A small image embedding model, trained from scratch: held-out accuracy 41%, 65.7 epochs.
Rows from block 11 of a small image embedding model, named by matrix and row number. Rows with one number belong to one neuron. Each number is 200 + 30 x the weight over its row's rms, rounded and kept within 0 to 999. All counts start at 0.
After each neuron's rows are labels from the 100 images, of 14976, where the neuron reaches its highest value: "strongest on" is what is common among them; "colour at peak" is the nearest of a few named colours to the mean colour under the peak. Only what is clearly more common there than usual is listed. The data: photos of plants, animals and fungi (iNaturalist). In brackets: how many of the 100, against the usual share in percent.
# fc1: MLP up (model.blocks.11.mlp.fc1.weight, 576x192), inputs 0-63
# fc2: MLP down (model.blocks.11.mlp.fc2.weight, 192x576, transposed), outputs 0-63

fc1.92,165,203,183,192,219,219,163,204,162,199,247,206,189,202,154,142,213,217,156,221,168,202,204,243,191,234,227,157,161,176,236,154,181,231,248,191,180,165,192,145,193,184,210,208,206,186,145,204,190,197,201,205,222,198,207,164,202,201,232,166,171,225,167,146
fc2.92,217,170,243,214,196,234,203,163,236,198,275,155,190,251,230,218,214,213,271,212,124,158,183,217,172,223,197,232,197,190,191,179,177,171,211,181,196,183,186,183,243,159,197,179,198,195,201,205,145,229,200,176,194,192,196,174,241,179,223,197,186,174,207,201
strongest on: class Aves (95 vs 55); phylum Chordata (95 vs 60.8); order Charadriiformes (66 vs 7.6); family: Scolopacidae (33 vs 3.2)
colour at peak: grey (81 vs 51.8)

fc1.191,179,215,202,191,244,240,208,146,230,239,189,182,193,219,181,207,190,188,208,234,186,215,215,206,168,198,234,233,191,208,202,251,216,205,195,254,178,263,215,181,229,199,208,175,232,274,154,226,233,178,224,200,183,192,194,250,176,206,219,153,193,189,263,194
fc2.191,169,126,282,171,213,189,204,241,235,226,178,253,240,258,203,219,179,239,220,191,214,213,202,189,243,188,237,209,180,204,197,164,233,143,232,208,226,243,208,165,214,186,199,220,194,182,193,182,220,219,205,253,225,218,201,170,185,172,192,184,194,189,212,220
strongest on: order Lepidoptera (36 vs 13.7)
colour at peak: brown (52 vs 24.1)

fc1.163,210,185,182,198,205,163,207,163,140,218,232,178,236,164,190,189,219,233,182,222,184,153,137,201,170,249,171,163,208,161,174,201,194,129,196,195,217,204,186,167,238,229,204,215,169,257,237,237,151,260,248,184,192,155,220,211,215,223,153,182,195,271,261,208
fc2.163,193,195,260,164,206,222,177,168,136,251,219,217,168,238,213,191,238,159,202,168,230,164,237,213,231,154,168,241,198,193,213,201,185,214,156,213,233,155,193,191,174,239,196,161,196,160,187,234,185,212,260,127,194,236,185,239,234,159,190,165,219,176,215,174
strongest on: order Coleoptera (29 vs 3.2); family: Coccinellidae (26 vs 1.7)
colour at peak: brown (53 vs 24.1)

fc1.261,187,229,202,193,200,186,192,207,217,189,185,183,271,197,222,207,208,195,140,242,183,204,214,162,203,196,180,185,197,209,179,207,217,168,209,136,232,218,222,197,203,211,202,240,190,185,270,194,201,201,201,230,177,196,219,205,258,124,196,183,223,227,214,197
fc2.261,176,250,198,199,145,208,152,186,209,194,179,238,159,225,231,223,188,158,201,187,215,192,168,204,220,197,158,127,224,214,225,175,215,154,179,205,205,185,146,241,144,193,196,243,224,222,235,256,220,198,190,189,209,220,229,210,219,238,178,210,254,205,214,203
strongest on: phylum Arthropoda (62 vs 30.9)
colour at peak: brown (55 vs 24.1)

fc1.108,196,176,228,261,102,151,184,172,169,148,169,210,267,183,225,196,240,176,164,178,218,156,161,159,199,164,181,155,204,192,236,219,261,188,205,231,188,185,183,185,241,208,201,222,161,215,204,191,144,210,227,224,199,176,207,183,266,185,132,182,228,233,212,228
fc2.108,212,190,184,222,230,166,154,224,215,176,207,227,192,228,246,193,173,190,242,224,202,216,218,221,207,182,214,199,182,178,147,215,247,179,165,181,178,178,249,224,173,201,161,258,242,189,215,182,184,177,250,144,159,245,229,149,166,239,163,179,177,191,204,199
strongest on: class Insecta (78 vs 29.2); phylum Arthropoda (78 vs 30.9); order Lepidoptera (39 vs 13.7)
colour at peak: brown (60 vs 24.1)

fc1.110,198,162,219,230,161,150,211,267,222,191,239,231,185,224,209,197,191,181,220,209,204,189,223,230,149,188,178,224,220,173,175,223,202,222,188,168,164,192,236,192,182,168,155,155,158,164,195,221,223,197,209,190,224,183,138,218,223,197,195,186,150,185,179,164
fc2.110,237,197,155,200,185,234,191,252,212,234,173,176,234,235,206,238,192,206,217,259,246,155,207,160,199,165,230,227,233,203,236,219,243,241,203,192,153,223,156,215,171,237,191,224,186,181,179,199,173,192,199,193,227,198,206,245,188,140,186,199,155,173,159,208
strongest on: phylum Arthropoda (63 vs 30.9)
colour at peak: brown (53 vs 24.1)

fc1.258,227,255,229,180,171,165,204,170,190,218,124,207,194,240,201,184,207,164,217,208,180,215,197,248,244,204,185,243,213,176,242,181,231,203,185,227,120,247,188,184,157,218,192,159,161,182,162,241,173,185,190,176,177,218,223,186,177,207,218,196,198,136,195,181
fc2.258,166,206,103,236,185,185,221,195,201,186,197,140,229,131,197,220,161,187,151,202,221,186,179,212,177,226,239,202,204,197,253,256,174,222,176,187,239,223,179,153,172,233,152,162,223,217,226,217,140,213,133,173,203,174,198,210,232,182,243,216,231,180,245,196
strongest on: order Lepidoptera (43 vs 13.7)
colour at peak: pink (32 vs 9.9); white (30 vs 5.3)

fc1.458,236,158,168,184,289,162,215,191,231,158,236,220,245,169,197,198,199,209,208,190,207,174,187,225,197,202,199,159,199,176,133,178,184,172,173,217,226,135,195,161,198,233,198,282,233,245,199,148,184,270,190,180,167,196,204,166,139,215,184,190,152,172,167,232
fc2.458,229,240,161,195,190,210,191,133,200,205,165,228,145,193,232,152,201,238,190,237,225,159,184,236,201,205,175,165,189,222,198,223,208,206,164,191,179,174,166,145,223,241,230,189,265,217,181,220,196,179,165,188,212,192,138,201,175,167,184,222,211,198,248,238
strongest on: phylum Arthropoda (84 vs 30.9); class Insecta (83 vs 29.2); order Lepidoptera (55 vs 13.7); family: Nymphalidae (42 vs 4.6)
colour at peak: brown (54 vs 24.1)

fc1.332,181,197,232,236,189,143,206,186,215,248,209,228,234,189,179,269,206,173,160,178,169,166,154,195,170,276,207,215,176,201,213,177,215,244,200,193,181,148,158,230,228,235,174,199,211,172,261,212,225,250,180,188,229,243,189,176,233,154,173,168,190,177,221,178
fc2.332,181,180,184,196,220,211,197,214,141,224,221,212,231,206,197,198,197,190,225,228,195,206,193,185,231,177,186,237,160,237,165,207,197,182,232,138,178,231,245,226,206,184,232,205,195,251,191,210,203,200,199,148,203,178,243,240,220,166,193,200,153,173,190,196
strongest on: order Passeriformes (54 vs 24.9)
colour at peak: brown (55 vs 24.1)

fc1.244,195,160,275,222,214,202,209,190,177,177,203,243,219,181,221,175,246,259,211,230,204,166,223,163,187,193,202,145,206,217,235,164,221,213,173,185,234,163,179,177,192,211,187,197,180,184,252,182,228,232,232,176,240,219,223,223,222,146,213,199,164,252,213,175
fc2.244,190,237,229,229,157,205,175,169,163,207,227,179,170,178,263,170,174,155,223,223,158,198,240,195,165,221,233,200,183,174,173,215,197,156,204,195,204,241,156,194,208,237,160,182,201,229,172,177,181,219,185,200,153,229,226,202,176,217,208,208,217,213,172,226
strongest on: class Insecta (73 vs 29.2); phylum Arthropoda (73 vs 30.9); order: Lepidoptera (32 vs 13.7); order Coleoptera (30 vs 3.2)
colour at peak: brown (71 vs 24.1)

fc1.101,194,244,251,216,246,178,203,230,240,157,242,170,192,226,173,166,142,184,157,218,181,168,154,186,208,204,192,217,206,209,235,171,204,191,171,178,242,221,193,228,224,156,193,175,209,232,175,195,209,175,256,204,186,200,188,180,208,229,209,244,167,197,169,215
fc2.101,159,210,225,162,186,225,174,228,198,157,235,170,194,185,237,224,226,268,166,218,177,192,199,246,213,194,194,208,208,193,161,219,197,275,228,182,173,238,196,197,202,216,173,190,235,225,201,205,204,237,194,226,218,159,219,200,273,149,211,193,166,185,233,204
strongest on: phylum Arthropoda (65 vs 30.9); class Insecta (62 vs 29.2); order Lepidoptera (40 vs 13.7); family: Nymphalidae (30 vs 4.6)
colour at peak: brown (59 vs 24.1)

fc1.356,277,218,186,230,185,197,197,204,173,167,194,212,215,235,198,183,162,157,234,191,186,206,271,237,201,169,189,189,140,169,195,183,226,231,187,218,206,180,200,197,182,216,202,251,235,264,235,201,206,189,244,144,153,221,211,154,201,191,234,128,224,174,163,185
fc2.356,198,201,176,181,180,160,201,174,196,152,192,173,174,246,174,232,200,153,160,198,206,172,178,216,130,178,204,186,203,164,173,242,244,231,210,127,230,179,142,170,219,232,181,207,191,239,239,224,172,217,209,225,249,222,205,189,193,165,157,241,194,153,266,184
strongest on: order Lepidoptera (31 vs 13.7); order Pelecaniformes (27 vs 3.2); family: Ardeidae (26 vs 2.5)
colour at peak: pink (25 vs 9.9)

fc1.420,231,192,260,217,201,174,164,266,174,183,177,220,185,180,245,232,217,201,176,212,215,185,187,152,158,213,203,184,157,158,209,186,244,241,221,202,199,170,201,153,192,194,221,173,212,202,228,147,217,195,199,212,177,224,156,217,157,192,189,195,228,198,189,186
fc2.420,169,154,189,226,165,198,172,162,169,209,190,173,158,243,202,183,185,224,253,230,205,210,223,224,248,178,142,215,185,196,188,191,216,226,188,161,274,251,226,193,258,202,232,149,197,163,206,240,188,163,260,258,250,169,203,214,238,188,206,168,141,206,189,244
strongest on: class Insecta (66 vs 29.2); phylum Arthropoda (66 vs 30.9); order Lepidoptera (42 vs 13.7)
colour at peak: brown (52 vs 24.1)

fc1.150,225,211,223,206,187,194,165,187,209,239,200,117,186,202,137,181,219,215,225,153,200,225,197,175,148,216,179,200,200,183,165,176,188,217,255,202,181,197,222,162,165,199,240,229,183,213,215,159,164,222,267,205,167,209,175,179,211,161,281,222,215,188,195,233
fc2.150,210,194,195,163,152,157,216,177,178,149,183,155,209,246,154,189,170,159,175,238,193,234,186,250,267,174,193,191,225,208,176,214,220,230,178,190,206,240,203,166,166,169,185,224,220,207,200,224,252,211,170,163,168,160,166,211,188,195,164,274,186,181,213,200
strongest on: order Lepidoptera (32 vs 13.7)
colour at peak: brown (65 vs 24.1)

fc1.87,227,242,187,217,177,194,193,207,208,177,199,195,199,220,235,167,162,205,237,206,168,179,189,250,199,184,218,119,184,199,187,155,146,216,202,166,203,185,251,207,207,204,168,217,238,182,184,203,229,141,170,208,147,191,247,199,224,225,210,228,151,216,211,272
fc2.87,204,146,254,185,191,229,247,157,180,198,170,167,214,213,171,191,231,180,215,172,152,193,167,218,195,200,238,191,183,195,235,196,236,200,139,189,199,178,215,185,167,247,238,220,220,231,228,199,173,232,175,228,244,182,210,222,179,160,267,164,107,154,157,189
strongest on: order Lepidoptera (32 vs 13.7)
colour at peak: brown (50 vs 24.1)

fc1.173,228,206,182,244,215,148,163,226,167,197,169,209,180,168,176,200,174,207,210,182,188,257,235,199,183,225,172,198,152,175,222,196,238,238,216,142,239,181,187,218,206,282,199,209,200,148,153,233,174,209,225,167,231,217,255,137,189,212,143,242,192,157,196,145
fc2.173,250,199,194,189,196,189,164,178,154,266,204,215,225,208,211,167,260,211,200,173,194,192,201,252,263,152,181,238,226,188,203,186,177,177,188,198,230,231,210,182,215,199,199,162,198,171,195,229,184,169,208,205,159,221,197,237,257,160,154,228,160,239,156,177
strongest on: order Passeriformes (58 vs 24.9)
colour at peak: white (34 vs 5.3)

fc1.485,149,164,176,196,263,202,197,189,237,208,206,254,194,221,189,196,213,222,184,193,191,201,182,236,201,221,177,140,212,159,248,148,161,171,139,213,180,243,260,191,230,167,166,204,199,174,163,189,223,195,229,165,184,181,218,166,191,198,143,233,179,183,196,208
fc2.485,144,161,223,185,182,184,214,176,210,206,205,180,204,186,221,251,235,227,198,162,214,205,189,255,229,169,196,263,174,216,186,290,169,220,181,220,167,242,223,144,163,287,176,185,223,177,194,173,204,172,164,210,219,184,181,217,221,156,186,186,233,246,204,264
strongest on: order Anseriformes (41 vs 5.5); family: Anatidae (41 vs 5.5)
colour at peak: brown (55 vs 24.1)

fc1.502,198,196,208,201,248,210,212,226,195,193,194,208,184,190,264,190,251,182,214,185,216,226,254,214,220,206,199,207,241,157,252,238,214,241,196,188,165,176,218,151,203,238,189,218,150,167,220,221,196,192,206,192,202,238,211,185,200,260,210,116,221,219,202,159
fc2.502,249,187,210,229,228,176,295,250,203,167,200,218,149,172,194,197,185,172,242,169,229,161,148,189,221,148,162,237,203,192,220,160,221,204,223,243,210,171,199,224,191,206,132,187,159,193,230,262,214,232,233,175,225,198,196,217,196,158,197,244,227,227,186,204
strongest on: order Pelecaniformes (25 vs 3.2)
colour at peak: pink (30 vs 9.9)

fc1.288,148,152,207,154,204,190,217,211,213,156,226,231,166,212,187,215,153,224,209,232,199,206,137,158,189,229,251,195,169,196,191,246,195,162,179,234,161,208,96,232,262,233,233,248,160,190,190,263,200,167,186,237,261,186,214,211,207,176,254,257,138,195,223,217
fc2.288,163,162,162,210,195,145,181,203,208,166,190,216,157,185,260,198,186,203,199,228,173,200,200,204,199,186,196,158,201,219,216,172,237,253,198,211,206,245,186,203,239,201,163,274,191,213,206,154,186,213,177,202,212,230,209,184,128,191,135,185,181,187,200,174
strongest on: order Coleoptera (28 vs 3.2); family: Coccinellidae (27 vs 1.7)
colour at peak: brown (52 vs 24.1)

fc1.505,194,208,200,185,185,194,158,217,210,196,228,177,264,191,249,179,234,171,184,231,208,194,192,201,167,235,170,194,218,208,225,243,198,251,209,227,208,194,214,172,249,178,170,269,138,244,226,213,225,170,196,235,196,198,228,195,200,165,178,208,146,150,215,204
fc2.505,182,215,202,191,207,236,133,210,193,220,155,205,173,245,221,206,256,206,200,235,225,159,174,232,179,182,174,177,155,130,172,197,226,197,217,180,234,149,181,228,212,225,237,208,185,172,162,183,226,160,231,186,168,199,248,211,193,168,173,216,230,191,196,160
strongest on: class Insecta (86 vs 29.2); phylum Arthropoda (86 vs 30.9); order Coleoptera (56 vs 3.2); family: Coccinellidae (51 vs 1.7)
colour at peak: brown (57 vs 24.1)

fc1.389,197,204,242,162,224,208,170,192,220,210,156,190,178,165,238,155,206,181,137,277,217,188,139,200,164,145,230,151,194,193,192,202,212,175,245,139,136,209,189,208,204,246,197,202,213,209,209,187,189,209,222,207,201,242,221,188,200,235,210,189,181,310,191,240
fc2.389,163,199,246,139,213,167,207,210,207,215,161,246,219,183,194,210,225,113,229,166,189,200,195,235,173,204,199,236,204,229,196,211,229,175,207,200,222,230,142,188,199,199,206,203,178,257,122,209,188,188,202,179,176,183,166,192,161,171,220,194,254,177,155,266
strongest on: order Charadriiformes (30 vs 7.6)
colour at peak: brown (54 vs 24.1)

fc1.382,198,214,212,176,249,207,187,189,202,227,136,165,206,146,193,154,199,148,228,183,166,196,187,181,172,190,187,184,161,219,176,166,154,209,266,244,225,220,180,230,187,241,184,234,193,215,256,244,201,187,154,237,186,228,274,188,169,207,254,199,165,207,251,198
fc2.382,189,186,183,212,230,182,171,204,168,183,215,204,296,205,200,229,233,194,160,195,214,179,236,186,245,205,195,227,163,250,186,249,197,220,291,173,244,231,181,150,233,144,191,154,187,121,204,168,129,179,171,186,193,186,137,196,202,221,155,246,197,172,187,218
strongest on: class Aves (95 vs 55); phylum Chordata (95 vs 60.8); order Charadriiformes (60 vs 7.6); family: Laridae (49 vs 2.6)
colour at peak: pink (25 vs 9.9)

fc1.507,172,210,210,207,158,198,215,262,186,205,220,162,221,223,227,162,228,152,193,243,203,236,225,198,197,156,251,204,277,216,194,182,203,194,191,205,203,239,200,174,196,219,178,230,216,184,174,206,197,171,207,164,265,175,235,186,213,218,143,159,197,221,142,249
fc2.507,218,131,235,160,239,216,208,212,195,156,174,226,222,214,224,193,230,201,233,230,221,207,167,214,236,192,139,233,221,253,196,199,222,210,219,206,201,189,187,193,239,278,180,234,185,186,195,171,161,185,191,200,196,230,159,151,211,157,175,151,197,247,199,250
strongest on: order Lepidoptera (55 vs 13.7); family: Pieridae (40 vs 1.3)
colour at peak: white (29 vs 5.3); pink (28 vs 9.9)

fc1.472,218,228,259,208,225,145,171,218,190,191,177,157,133,193,207,187,213,192,215,212,195,176,227,211,218,145,173,171,208,187,159,226,215,187,215,266,220,241,242,139,185,187,238,209,217,237,264,201,279,293,232,164,231,187,217,216,226,232,138,138,214,183,217,220
fc2.472,197,154,148,239,133,223,218,136,219,175,186,175,194,213,199,179,216,202,202,225,198,178,254,215,177,224,240,225,195,178,171,185,228,167,222,193,188,237,191,219,190,217,155,208,225,211,186,187,162,149,184,195,256,252,205,198,205,151,207,186,211,153,212,155
strongest on: class Insecta (87 vs 29.2); phylum Arthropoda (87 vs 30.9); order Lepidoptera (72 vs 13.7); family: Nymphalidae (57 vs 4.6)
colour at peak: brown (51 vs 24.1)

fc1.345,232,219,201,223,187,178,161,238,202,207,185,186,180,220,218,179,194,200,188,198,210,204,182,203,234,276,172,167,154,154,159,177,193,204,190,176,187,206,194,184,173,226,173,229,145,156,185,221,176,119,235,159,195,191,185,244,230,218,211,169,201,143,162,133
fc2.345,255,184,209,205,208,138,178,198,148,204,158,224,183,205,212,213,149,186,205,178,206,183,177,160,221,185,193,158,212,125,156,230,184,229,162,195,196,197,192,213,212,170,198,145,223,161,220,230,202,231,150,226,237,199,211,191,181,198,264,218,181,209,225,163
strongest on: class Aves (88 vs 55); order Charadriiformes (62 vs 7.6); family: Scolopacidae (44 vs 3.2)
colour at peak: grey (78 vs 51.8)

fc1.233,212,233,203,236,193,230,227,197,194,196,222,177,214,201,221,174,220,189,166,249,187,212,192,210,150,227,191,220,251,180,193,129,166,176,198,224,139,217,231,244,208,182,172,234,195,201,227,197,187,166,201,244,215,210,213,179,231,261,186,222,152,187,196,204
fc2.233,181,163,183,195,193,183,188,244,246,238,210,148,215,251,214,203,153,182,177,203,215,147,151,175,233,245,230,180,230,163,201,234,178,228,248,174,183,242,205,247,223,169,210,222,232,197,210,218,184,198,197,213,190,224,184,184,186,191,195,140,166,232,197,147
strongest on: order Lepidoptera (35 vs 13.7)
colour at peak: brown (50 vs 24.1)

fc1.281,203,184,238,235,142,183,164,203,216,148,175,202,148,205,218,199,241,202,171,213,256,204,178,192,234,159,172,192,185,167,191,178,187,217,168,255,153,254,185,145,196,175,262,208,179,214,244,218,199,211,154,223,229,185,193,176,158,221,200,257,166,236,208,255
fc2.281,212,188,176,179,158,219,189,188,214,137,166,174,176,167,246,178,198,161,277,200,222,163,148,200,141,196,190,234,171,189,205,209,199,138,165,234,223,276,202,227,250,167,201,178,232,185,154,231,146,148,204,203,241,169,189,193,183,250,229,196,190,221,219,241
strongest on: order Lepidoptera (38 vs 13.7)
colour at peak: brown (54 vs 24.1)

fc1.392,153,202,194,229,239,127,179,184,216,208,226,233,214,184,218,191,242,176,238,203,233,189,210,244,218,198,244,219,242,189,218,185,174,207,172,209,199,196,191,220,169,193,199,245,207,244,170,207,206,199,200,170,201,160,243,221,235,182,153,199,255,171,161,208
fc2.392,213,257,198,220,191,156,206,175,199,203,201,174,248,186,160,252,151,161,150,225,225,185,218,235,206,222,207,196,215,203,222,206,205,182,237,166,199,200,162,203,258,172,192,193,178,192,194,181,189,190,212,172,190,184,202,226,176,187,239,261,227,172,181,137
strongest on: class Aves (88 vs 55); order Charadriiformes (34 vs 7.6); family: Laridae (26 vs 2.6)
colour at peak: pink (26 vs 9.9)