From a checkpoint of a small image embedding model.
Model: 5.19M parameters, 48-pixel images, arch convnext_v2, norm layernorm_no_bias, activation gelu, patch size [2, 2], depths [4, 4, 4, 4].
Training: muon at rate 0.0085, 40000 steps, batches of 128, held-out accuracy 41%.
Data: trained on photos of plants, animals and fungi (iNaturalist), 65.7 epochs.
Rows from block 2 of a small image embedding model, named by matrix and row number. Rows with one number belong to one neuron. Each number is 500 + 25 x the weight over its row's rms, rounded and kept within 0 to 999. All counts start at 0. Numbers have three digits each. After the name is the row's rms in percent of the matrix's.
After each neuron's rows are labels from the 100 images, of 14976, where the neuron reaches its highest value: "colour at peak" is the nearest of a few named colours to the mean colour under the peak. Only what is clearly more common there than usual is listed. The data: photos of plants, animals and fungi (iNaturalist). In brackets: how many of the 100.
# fc1: MLP up (model.blocks.2.mlp.fc1.weight, 144x48), inputs 0-47
# fc2: MLP down (model.blocks.2.mlp.fc2.weight, 48x144, transposed), outputs 0-47

fc1.120 103:475484506507518535499526543492504483523468464478571501502522492542508490505514454485465508497467523497523489510473467502493490525455499515542471
fc2.120 109:542484493519477512512495482479492468526500514492531474485536515529517487442484467481504495456502537559463485468514491475534506492499514509528460
colour at peak: white (54)

fc1.98 097:500450481507492471507421478474516529482508509470496480504486468487493521523490530521458513498515484489506527523512470530515514494565521488517530
fc2.98 098:503489484505495520464540493507481521509496520520531467447527479528479472460514491511468488472467534503567491522495494527500490501495473512557506
colour at peak: grey (71)

fc1.47 098:491538498501511515534498524488479526514528501502508464498495501445510502557477496488505481506488473500475526479440549543473493500483518499497442
fc2.47 108:448487521499511456501482485499530521457468526452516477530541509494473454469508547490489510509498510509524516520512550476478502510532498524514502
colour at peak: pink (36); white (28)

fc1.55 120:504512503506508485535469478497513489512563521478464527406496501539494481508534499524519483492502500495504525525462472499492525510503535486497522
fc2.55 104:516480476474498491486503480519537463486524534520502494480503469491489551508505545501505496471510459507559497471508484526504464545492509494558525
colour at peak: grey (70)

fc1.28 084:507505502447502480495526464481526487450488516483501509499520512542493520495503548454524499469502570465495524494542528492496514494518480467498497
fc2.28 079:527469504438524511520482516518479497489536488510475526469446447468520492517477488527472457510509500533510532486496494495504490480534480526511469
colour at peak: cyan (27)

fc1.14 104:506485504476475505507519470503473525451507531508509486491525532496482482480536507483485546496482577471501550487488478510503499502537510450495472
fc2.14 121:537489496498494515487467484528479504511505465537501545486464475480503489494462507509467517521476530485561521508472528515502492529575487493491487
colour at peak: cyan (53); white (25)

fc1.19 105:474489497518551517457503466496509521465506528508500457500475517494504484513521518452455495550493472509483524542510521520494507520505522515445527
fc2.19 113:509471490519497527488507531508493490539520517532502478466505536495523537516496506485515441517472523516502489501554509475511521465498460516433482
colour at peak: yellow (26)

fc1.134 097:507516476470539503543506484516519490498490508466540471497480485486506520506473547516512552452558487511497505525496529475468540468489498474498485
fc2.134 092:492472512497483529497502498503494534529551552527531516505529474485532477486509539508454522472505499483436483497492526492527498484474524456515504
colour at peak: brown (53)

fc1.34 077:498482516488543495496472505486505540477457532506479487482491524491490475516508472489465510459542488559515488510490484452536516521531521474480459
fc2.34 104:477500488486512486475518511516453511484494508509499457470525482507524506426542446532509510481532532513500470497543512506530488504489505486532469
colour at peak: black (34)

fc1.31 080:463522501502495520494508530506512496512518489505478498497409509507497541503527511467511516512474479530494533532513501485511489524466538495431507
fc2.31 094:522507482489510518500517431506469473529524517536488518518506527484481543480506535483483482502477494505476506548519465453515487448512513526520522
colour at peak: brown (53)

fc1.23 098:504490510447540492521496465513456501521492520461464481523535499485523506477511492487475455496483562493491477497490479475475507528505549533517502
fc2.23 099:517465505507445460530510484478472493557508539460529513499520467505479494489496452493502495512505483478453491472482514498488490514492522517546463
colour at peak: white (27)

fc1.123 108:485496487500492513450492453504514493550488471488488456480506549518508496518498499496487478487498514491500478500495486520481492516461482600495488
fc2.123 106:555466478501504506531517516514460494532526516518491538461526497479494551475457490554481514519504487492483509501487541485508452497525485515522499
colour at peak: white (32); cyan (25)

fc1.61 091:505505516490475489449462427515513490531529507539504481488540498535510502474506477452481493505517501515519527489507534496514467538497480502536473
fc2.61 087:468505520478464513526470497479492546512488521525498487504445504514504481472500501500477487523537501478451497443489524528519534543487501499544530
colour at peak: green (31)

fc1.67 074:470596506473505476481487486475512514479483554490472495498496498466538502487481523515500518439506481526475519506476487520516505510506503518488493
fc2.67 073:481464474550462483486502465513505487529513536477489461525514511575487495491460497473506499490502518499458510522460480523522484477491493529492483
colour at peak: pink (42)

fc1.11 111:459561522495484467502530492497521472499514479478495505511506524507410512482499522479532528528510494499505494521482550494504506530465482508485489
fc2.11 091:505489468536514530462456477472465506503491512429499494507486523519498472483494515488529490472454518509481501530474533508489524541495471495466472
colour at peak: grey (73)

fc1.141 085:498463516486441479590500510521489497504497485489516482509455507500488512502510451484529523501511538507534518522476501472518500495501506450510502
fc2.141 089:514518535537486501498530503537463480491504505522487504440521504500520524500485505432475449472492520476494455488493494487541517459504499518513495
colour at peak: pink (35)

fc1.65 100:470484483542552514487488472517510529524489491474475538503434502497492516515513530488498512511493521507475531429513517531465504503497523485470502
fc2.65 103:507467506530502515498523527524547537498515502492536495492511464501506466458568483450490490499514514511505500527438493488478511511481487488464477
colour at peak: grey (76)

fc1.63 106:481489496507492486503501470514523514512513494514498479512516510532503518507514532492496511476514463486513509491502529480456381538527492482498475
fc2.63 102:518480547499484499534504482461502528485512515499461489553490527545512492500512506500447526498551470505513474503543513522454501498510510485472470
colour at peak: green (30)

fc1.1 116:504446449518496479497458512482524508498507467499497511518482488525399504526512541492502528509501517480504504502506527498481514518505534497512528
fc2.1 086:486485514530506525465483470508491516501526511452504492535469492507536486487500532505551475454425508511514485515517473524481488543478500481519502
colour at peak: brown (57)

fc1.86 107:487579558483492524507560492509518492498480510486524475495505525454537488462502496497493509492500491514495498500510497482531484524459451493499474
fc2.86 105:499446483516545508471478490516515484510496520473488481509484505497494505501510524507519507430436504523477483525466496541515517509460457477521514
colour at peak: pink (35)

fc1.76 082:481464495492491465501470473505474456477509482556495452491488535506538507471516507510511491516537527481511541523516515520471499544510496464482464
fc2.76 086:491520486466507558472518513528463519512493539503520491501495527501503467546517479535510538515517530427504516491477509523524521519489494475524512
colour at peak: cyan (29)

fc1.87 098:486497545455476492509482498428515486490512495535518496496506485518521536479523498473485522472487536498470534509536553484484488492536532472490491
fc2.87 103:514522452470514475516460529507508536536527510463500499469544496506502483508469528522497539500510536505488517516523546475542477489505477538499472
colour at peak: pink (34); white (28)

fc1.6 112:518543478505514506508512534493519477537483465486500463490492512495489500469507490533497510502498498507530514516466486599513517481452501481472475
fc2.6 098:520539518477494464505518516482489512526480527490476433491550503517452497499472508504515475511529480530532509470524512489520539462491475523519472
colour at peak: white (37)

fc1.122 111:493517462514498496500454470510514497548512493456523439490495469492503516539524510496482496503476534536471467497509493522541509512458488543497474
fc2.122 112:513508482490490484539507488533524495511486503485435499500537475481516518495532462513494534508506532481466537516446502515550490509540501531480529
colour at peak: pink (30)

fc1.46 095:521544477500531522528529470408515497485503514498515483491488493488496496464489474515510530492541462506487516523495518527542489510494466499507467
fc2.46 086:510491531505482488464505499534515541531531493478504564477528501528572490484488497482510530494493516479499462463509477520530527507504489488477465
colour at peak: pink (32)

fc1.88 102:473512475530485540521499530500531472462459525488476522507519499473520509510518514513505477506435466474540525510466509499492548506543517505519497
fc2.88 101:493497561467525500512493490501496520480500506524502468492533463503511493558459512486497525509583494493507482494482510453521511505516501487537475
colour at peak: white (25)

fc1.85 090:487497517492497500510529503495513550456486499486507525516501492532496534507506475470510492473515515532488449494510521487475492562540523469438464
fc2.85 102:536520460505481482493471493502521515523517495462468466489551493527509450533531513496519521484533489518465457486497510530495481520488521518450518
colour at peak: white (29)

fc1.20 088:494553504510506442515457485522521505504493504434492477493482499517522524497558524494495490523478490492481479509519535540488500491484541533475479
fc2.20 098:484490460508529490497510528518509493484511506453483543534471513479508535522533484495550522510483520496463539557477546506534511522489508525509504
colour at peak: yellow (32)

fc1.50 094:536426491477506495501505543533514495523509536504493483496512504501484481475508506489495483495537475473527513484482511453548481554464507485505537
fc2.50 086:491495503510500478480503467537516535501477560475517494434508495490475424513481481496489534515462496491461494520506522505516510494466491530491502
colour at peak: brown (59)

fc1.59 102:493498502465489533505510494510520471486526477480475500477518527437492536521538515432546491509472525514523516526497488489518495517491488501447524
fc2.59 087:493481509527479517493526502531535483507489480515535475494476540524511496509484457485569485494527501489480441489501481459500471524518551515517508
colour at peak: yellow (25)

fc1.45 076:474515492518490485478467477515548499484516495541490434521494547472505490483494494481515462504531490508525501519478497520479506498456475471564492
fc2.45 069:466487506471487556517488473505533511547488492511535448545514501501478515501469532516523514525519520486469499482459486460519512469533488519483517
colour at peak: pink (28)

fc1.97 080:530521515467519492571495532496515506518494486507523481470529496549501487484498475496498437462475501483511520496484460485505457511522485497541483
fc2.97 081:510477502525481507474553474510516494509538577536531479494501523517470535505481493510474461480515502519498506469492472459472484509519509519538492
colour at peak: white (61)

fc1.24 118:500482489513496536515481504497513481515500527502497492497518507480479475476502497507471535512475509584504490490477495480418519526501441513488527
fc2.24 129:532491490471518527479470565493487467487491506494495513485555510521514522525513482526507529545503469548492496503458509510465448520510496516487505
colour at peak: cyan (26)

fc1.108 097:461587489514486518504545486494493485503489484488486505522494526523454507521509490471484497504502546535485513503485551477490502496461505513504451
fc2.108 105:446527492513526472470479488526498473534463526460488491522526534509505453464516506493490506479457482521484522522525538533507503503460470522499507
colour at peak: grey (76)

fc1.91 105:465481545493487545514544509487487485509482511493523497476499512450565464451488486503488522503508516507482514516503488519502495505465456517499445
fc2.91 088:477505510530475507456511484554508469477529527487517490511482483532491504473516521492495518484426521496480478516513490499493531547480449473501527
colour at peak: pink (32)

fc1.89 099:436484503466472458494487489555492513496513493522533471510529488515517516536509509480510484491495471504510509509558499488462465559520489487487506
fc2.89 089:498453569486506495501509482509491518510473503477495476540534474503484500555503494473515487489525483489482502468528498521485496535532490438462483
colour at peak: green (41)

fc1.10 106:467427527491494487503515496594523501522488503485481486506547492505501518507509490475524508531505488503485499499496496478447502481497519491459492
fc2.10 102:479494556518483507486511442538502527536504524456472528501543474538491473501508459475486504474510504476512475504484498498494502490510469445486493
colour at peak: green (26)

fc1.0 075:477458480517504493483489524557462500431525466504486497496529533513508471526512505507512480532531515477480546504494498469445513510500509491491486
fc2.0 082:490482532524508527490529486488460531528474517515451509516507468530501521521495501536510510496473500472498476500440533516545466486485451477524496
colour at peak: green (44)

fc1.16 091:456500492512472510481529500556496506520499558482481492487500495498537480530476491476501472503462521519513491487508496450443530549513511472516514
fc2.16 085:513498510494503499509533508496472521536509552496447520536581484551535502519501477493513482504495498506496505455506482510483483492487482458532498
colour at peak: green (28)

fc1.106 088:526471519459519529500493565457504492493482494472513480504488497469518569513540543490458484539489500507488491494509510470491515504493527472515484
fc2.106 086:520464441480523500571490483507465465528476511486526480525502502500468507459465510521513490491508484481468471492502521489491485503509530458524473
colour at peak: pink (31)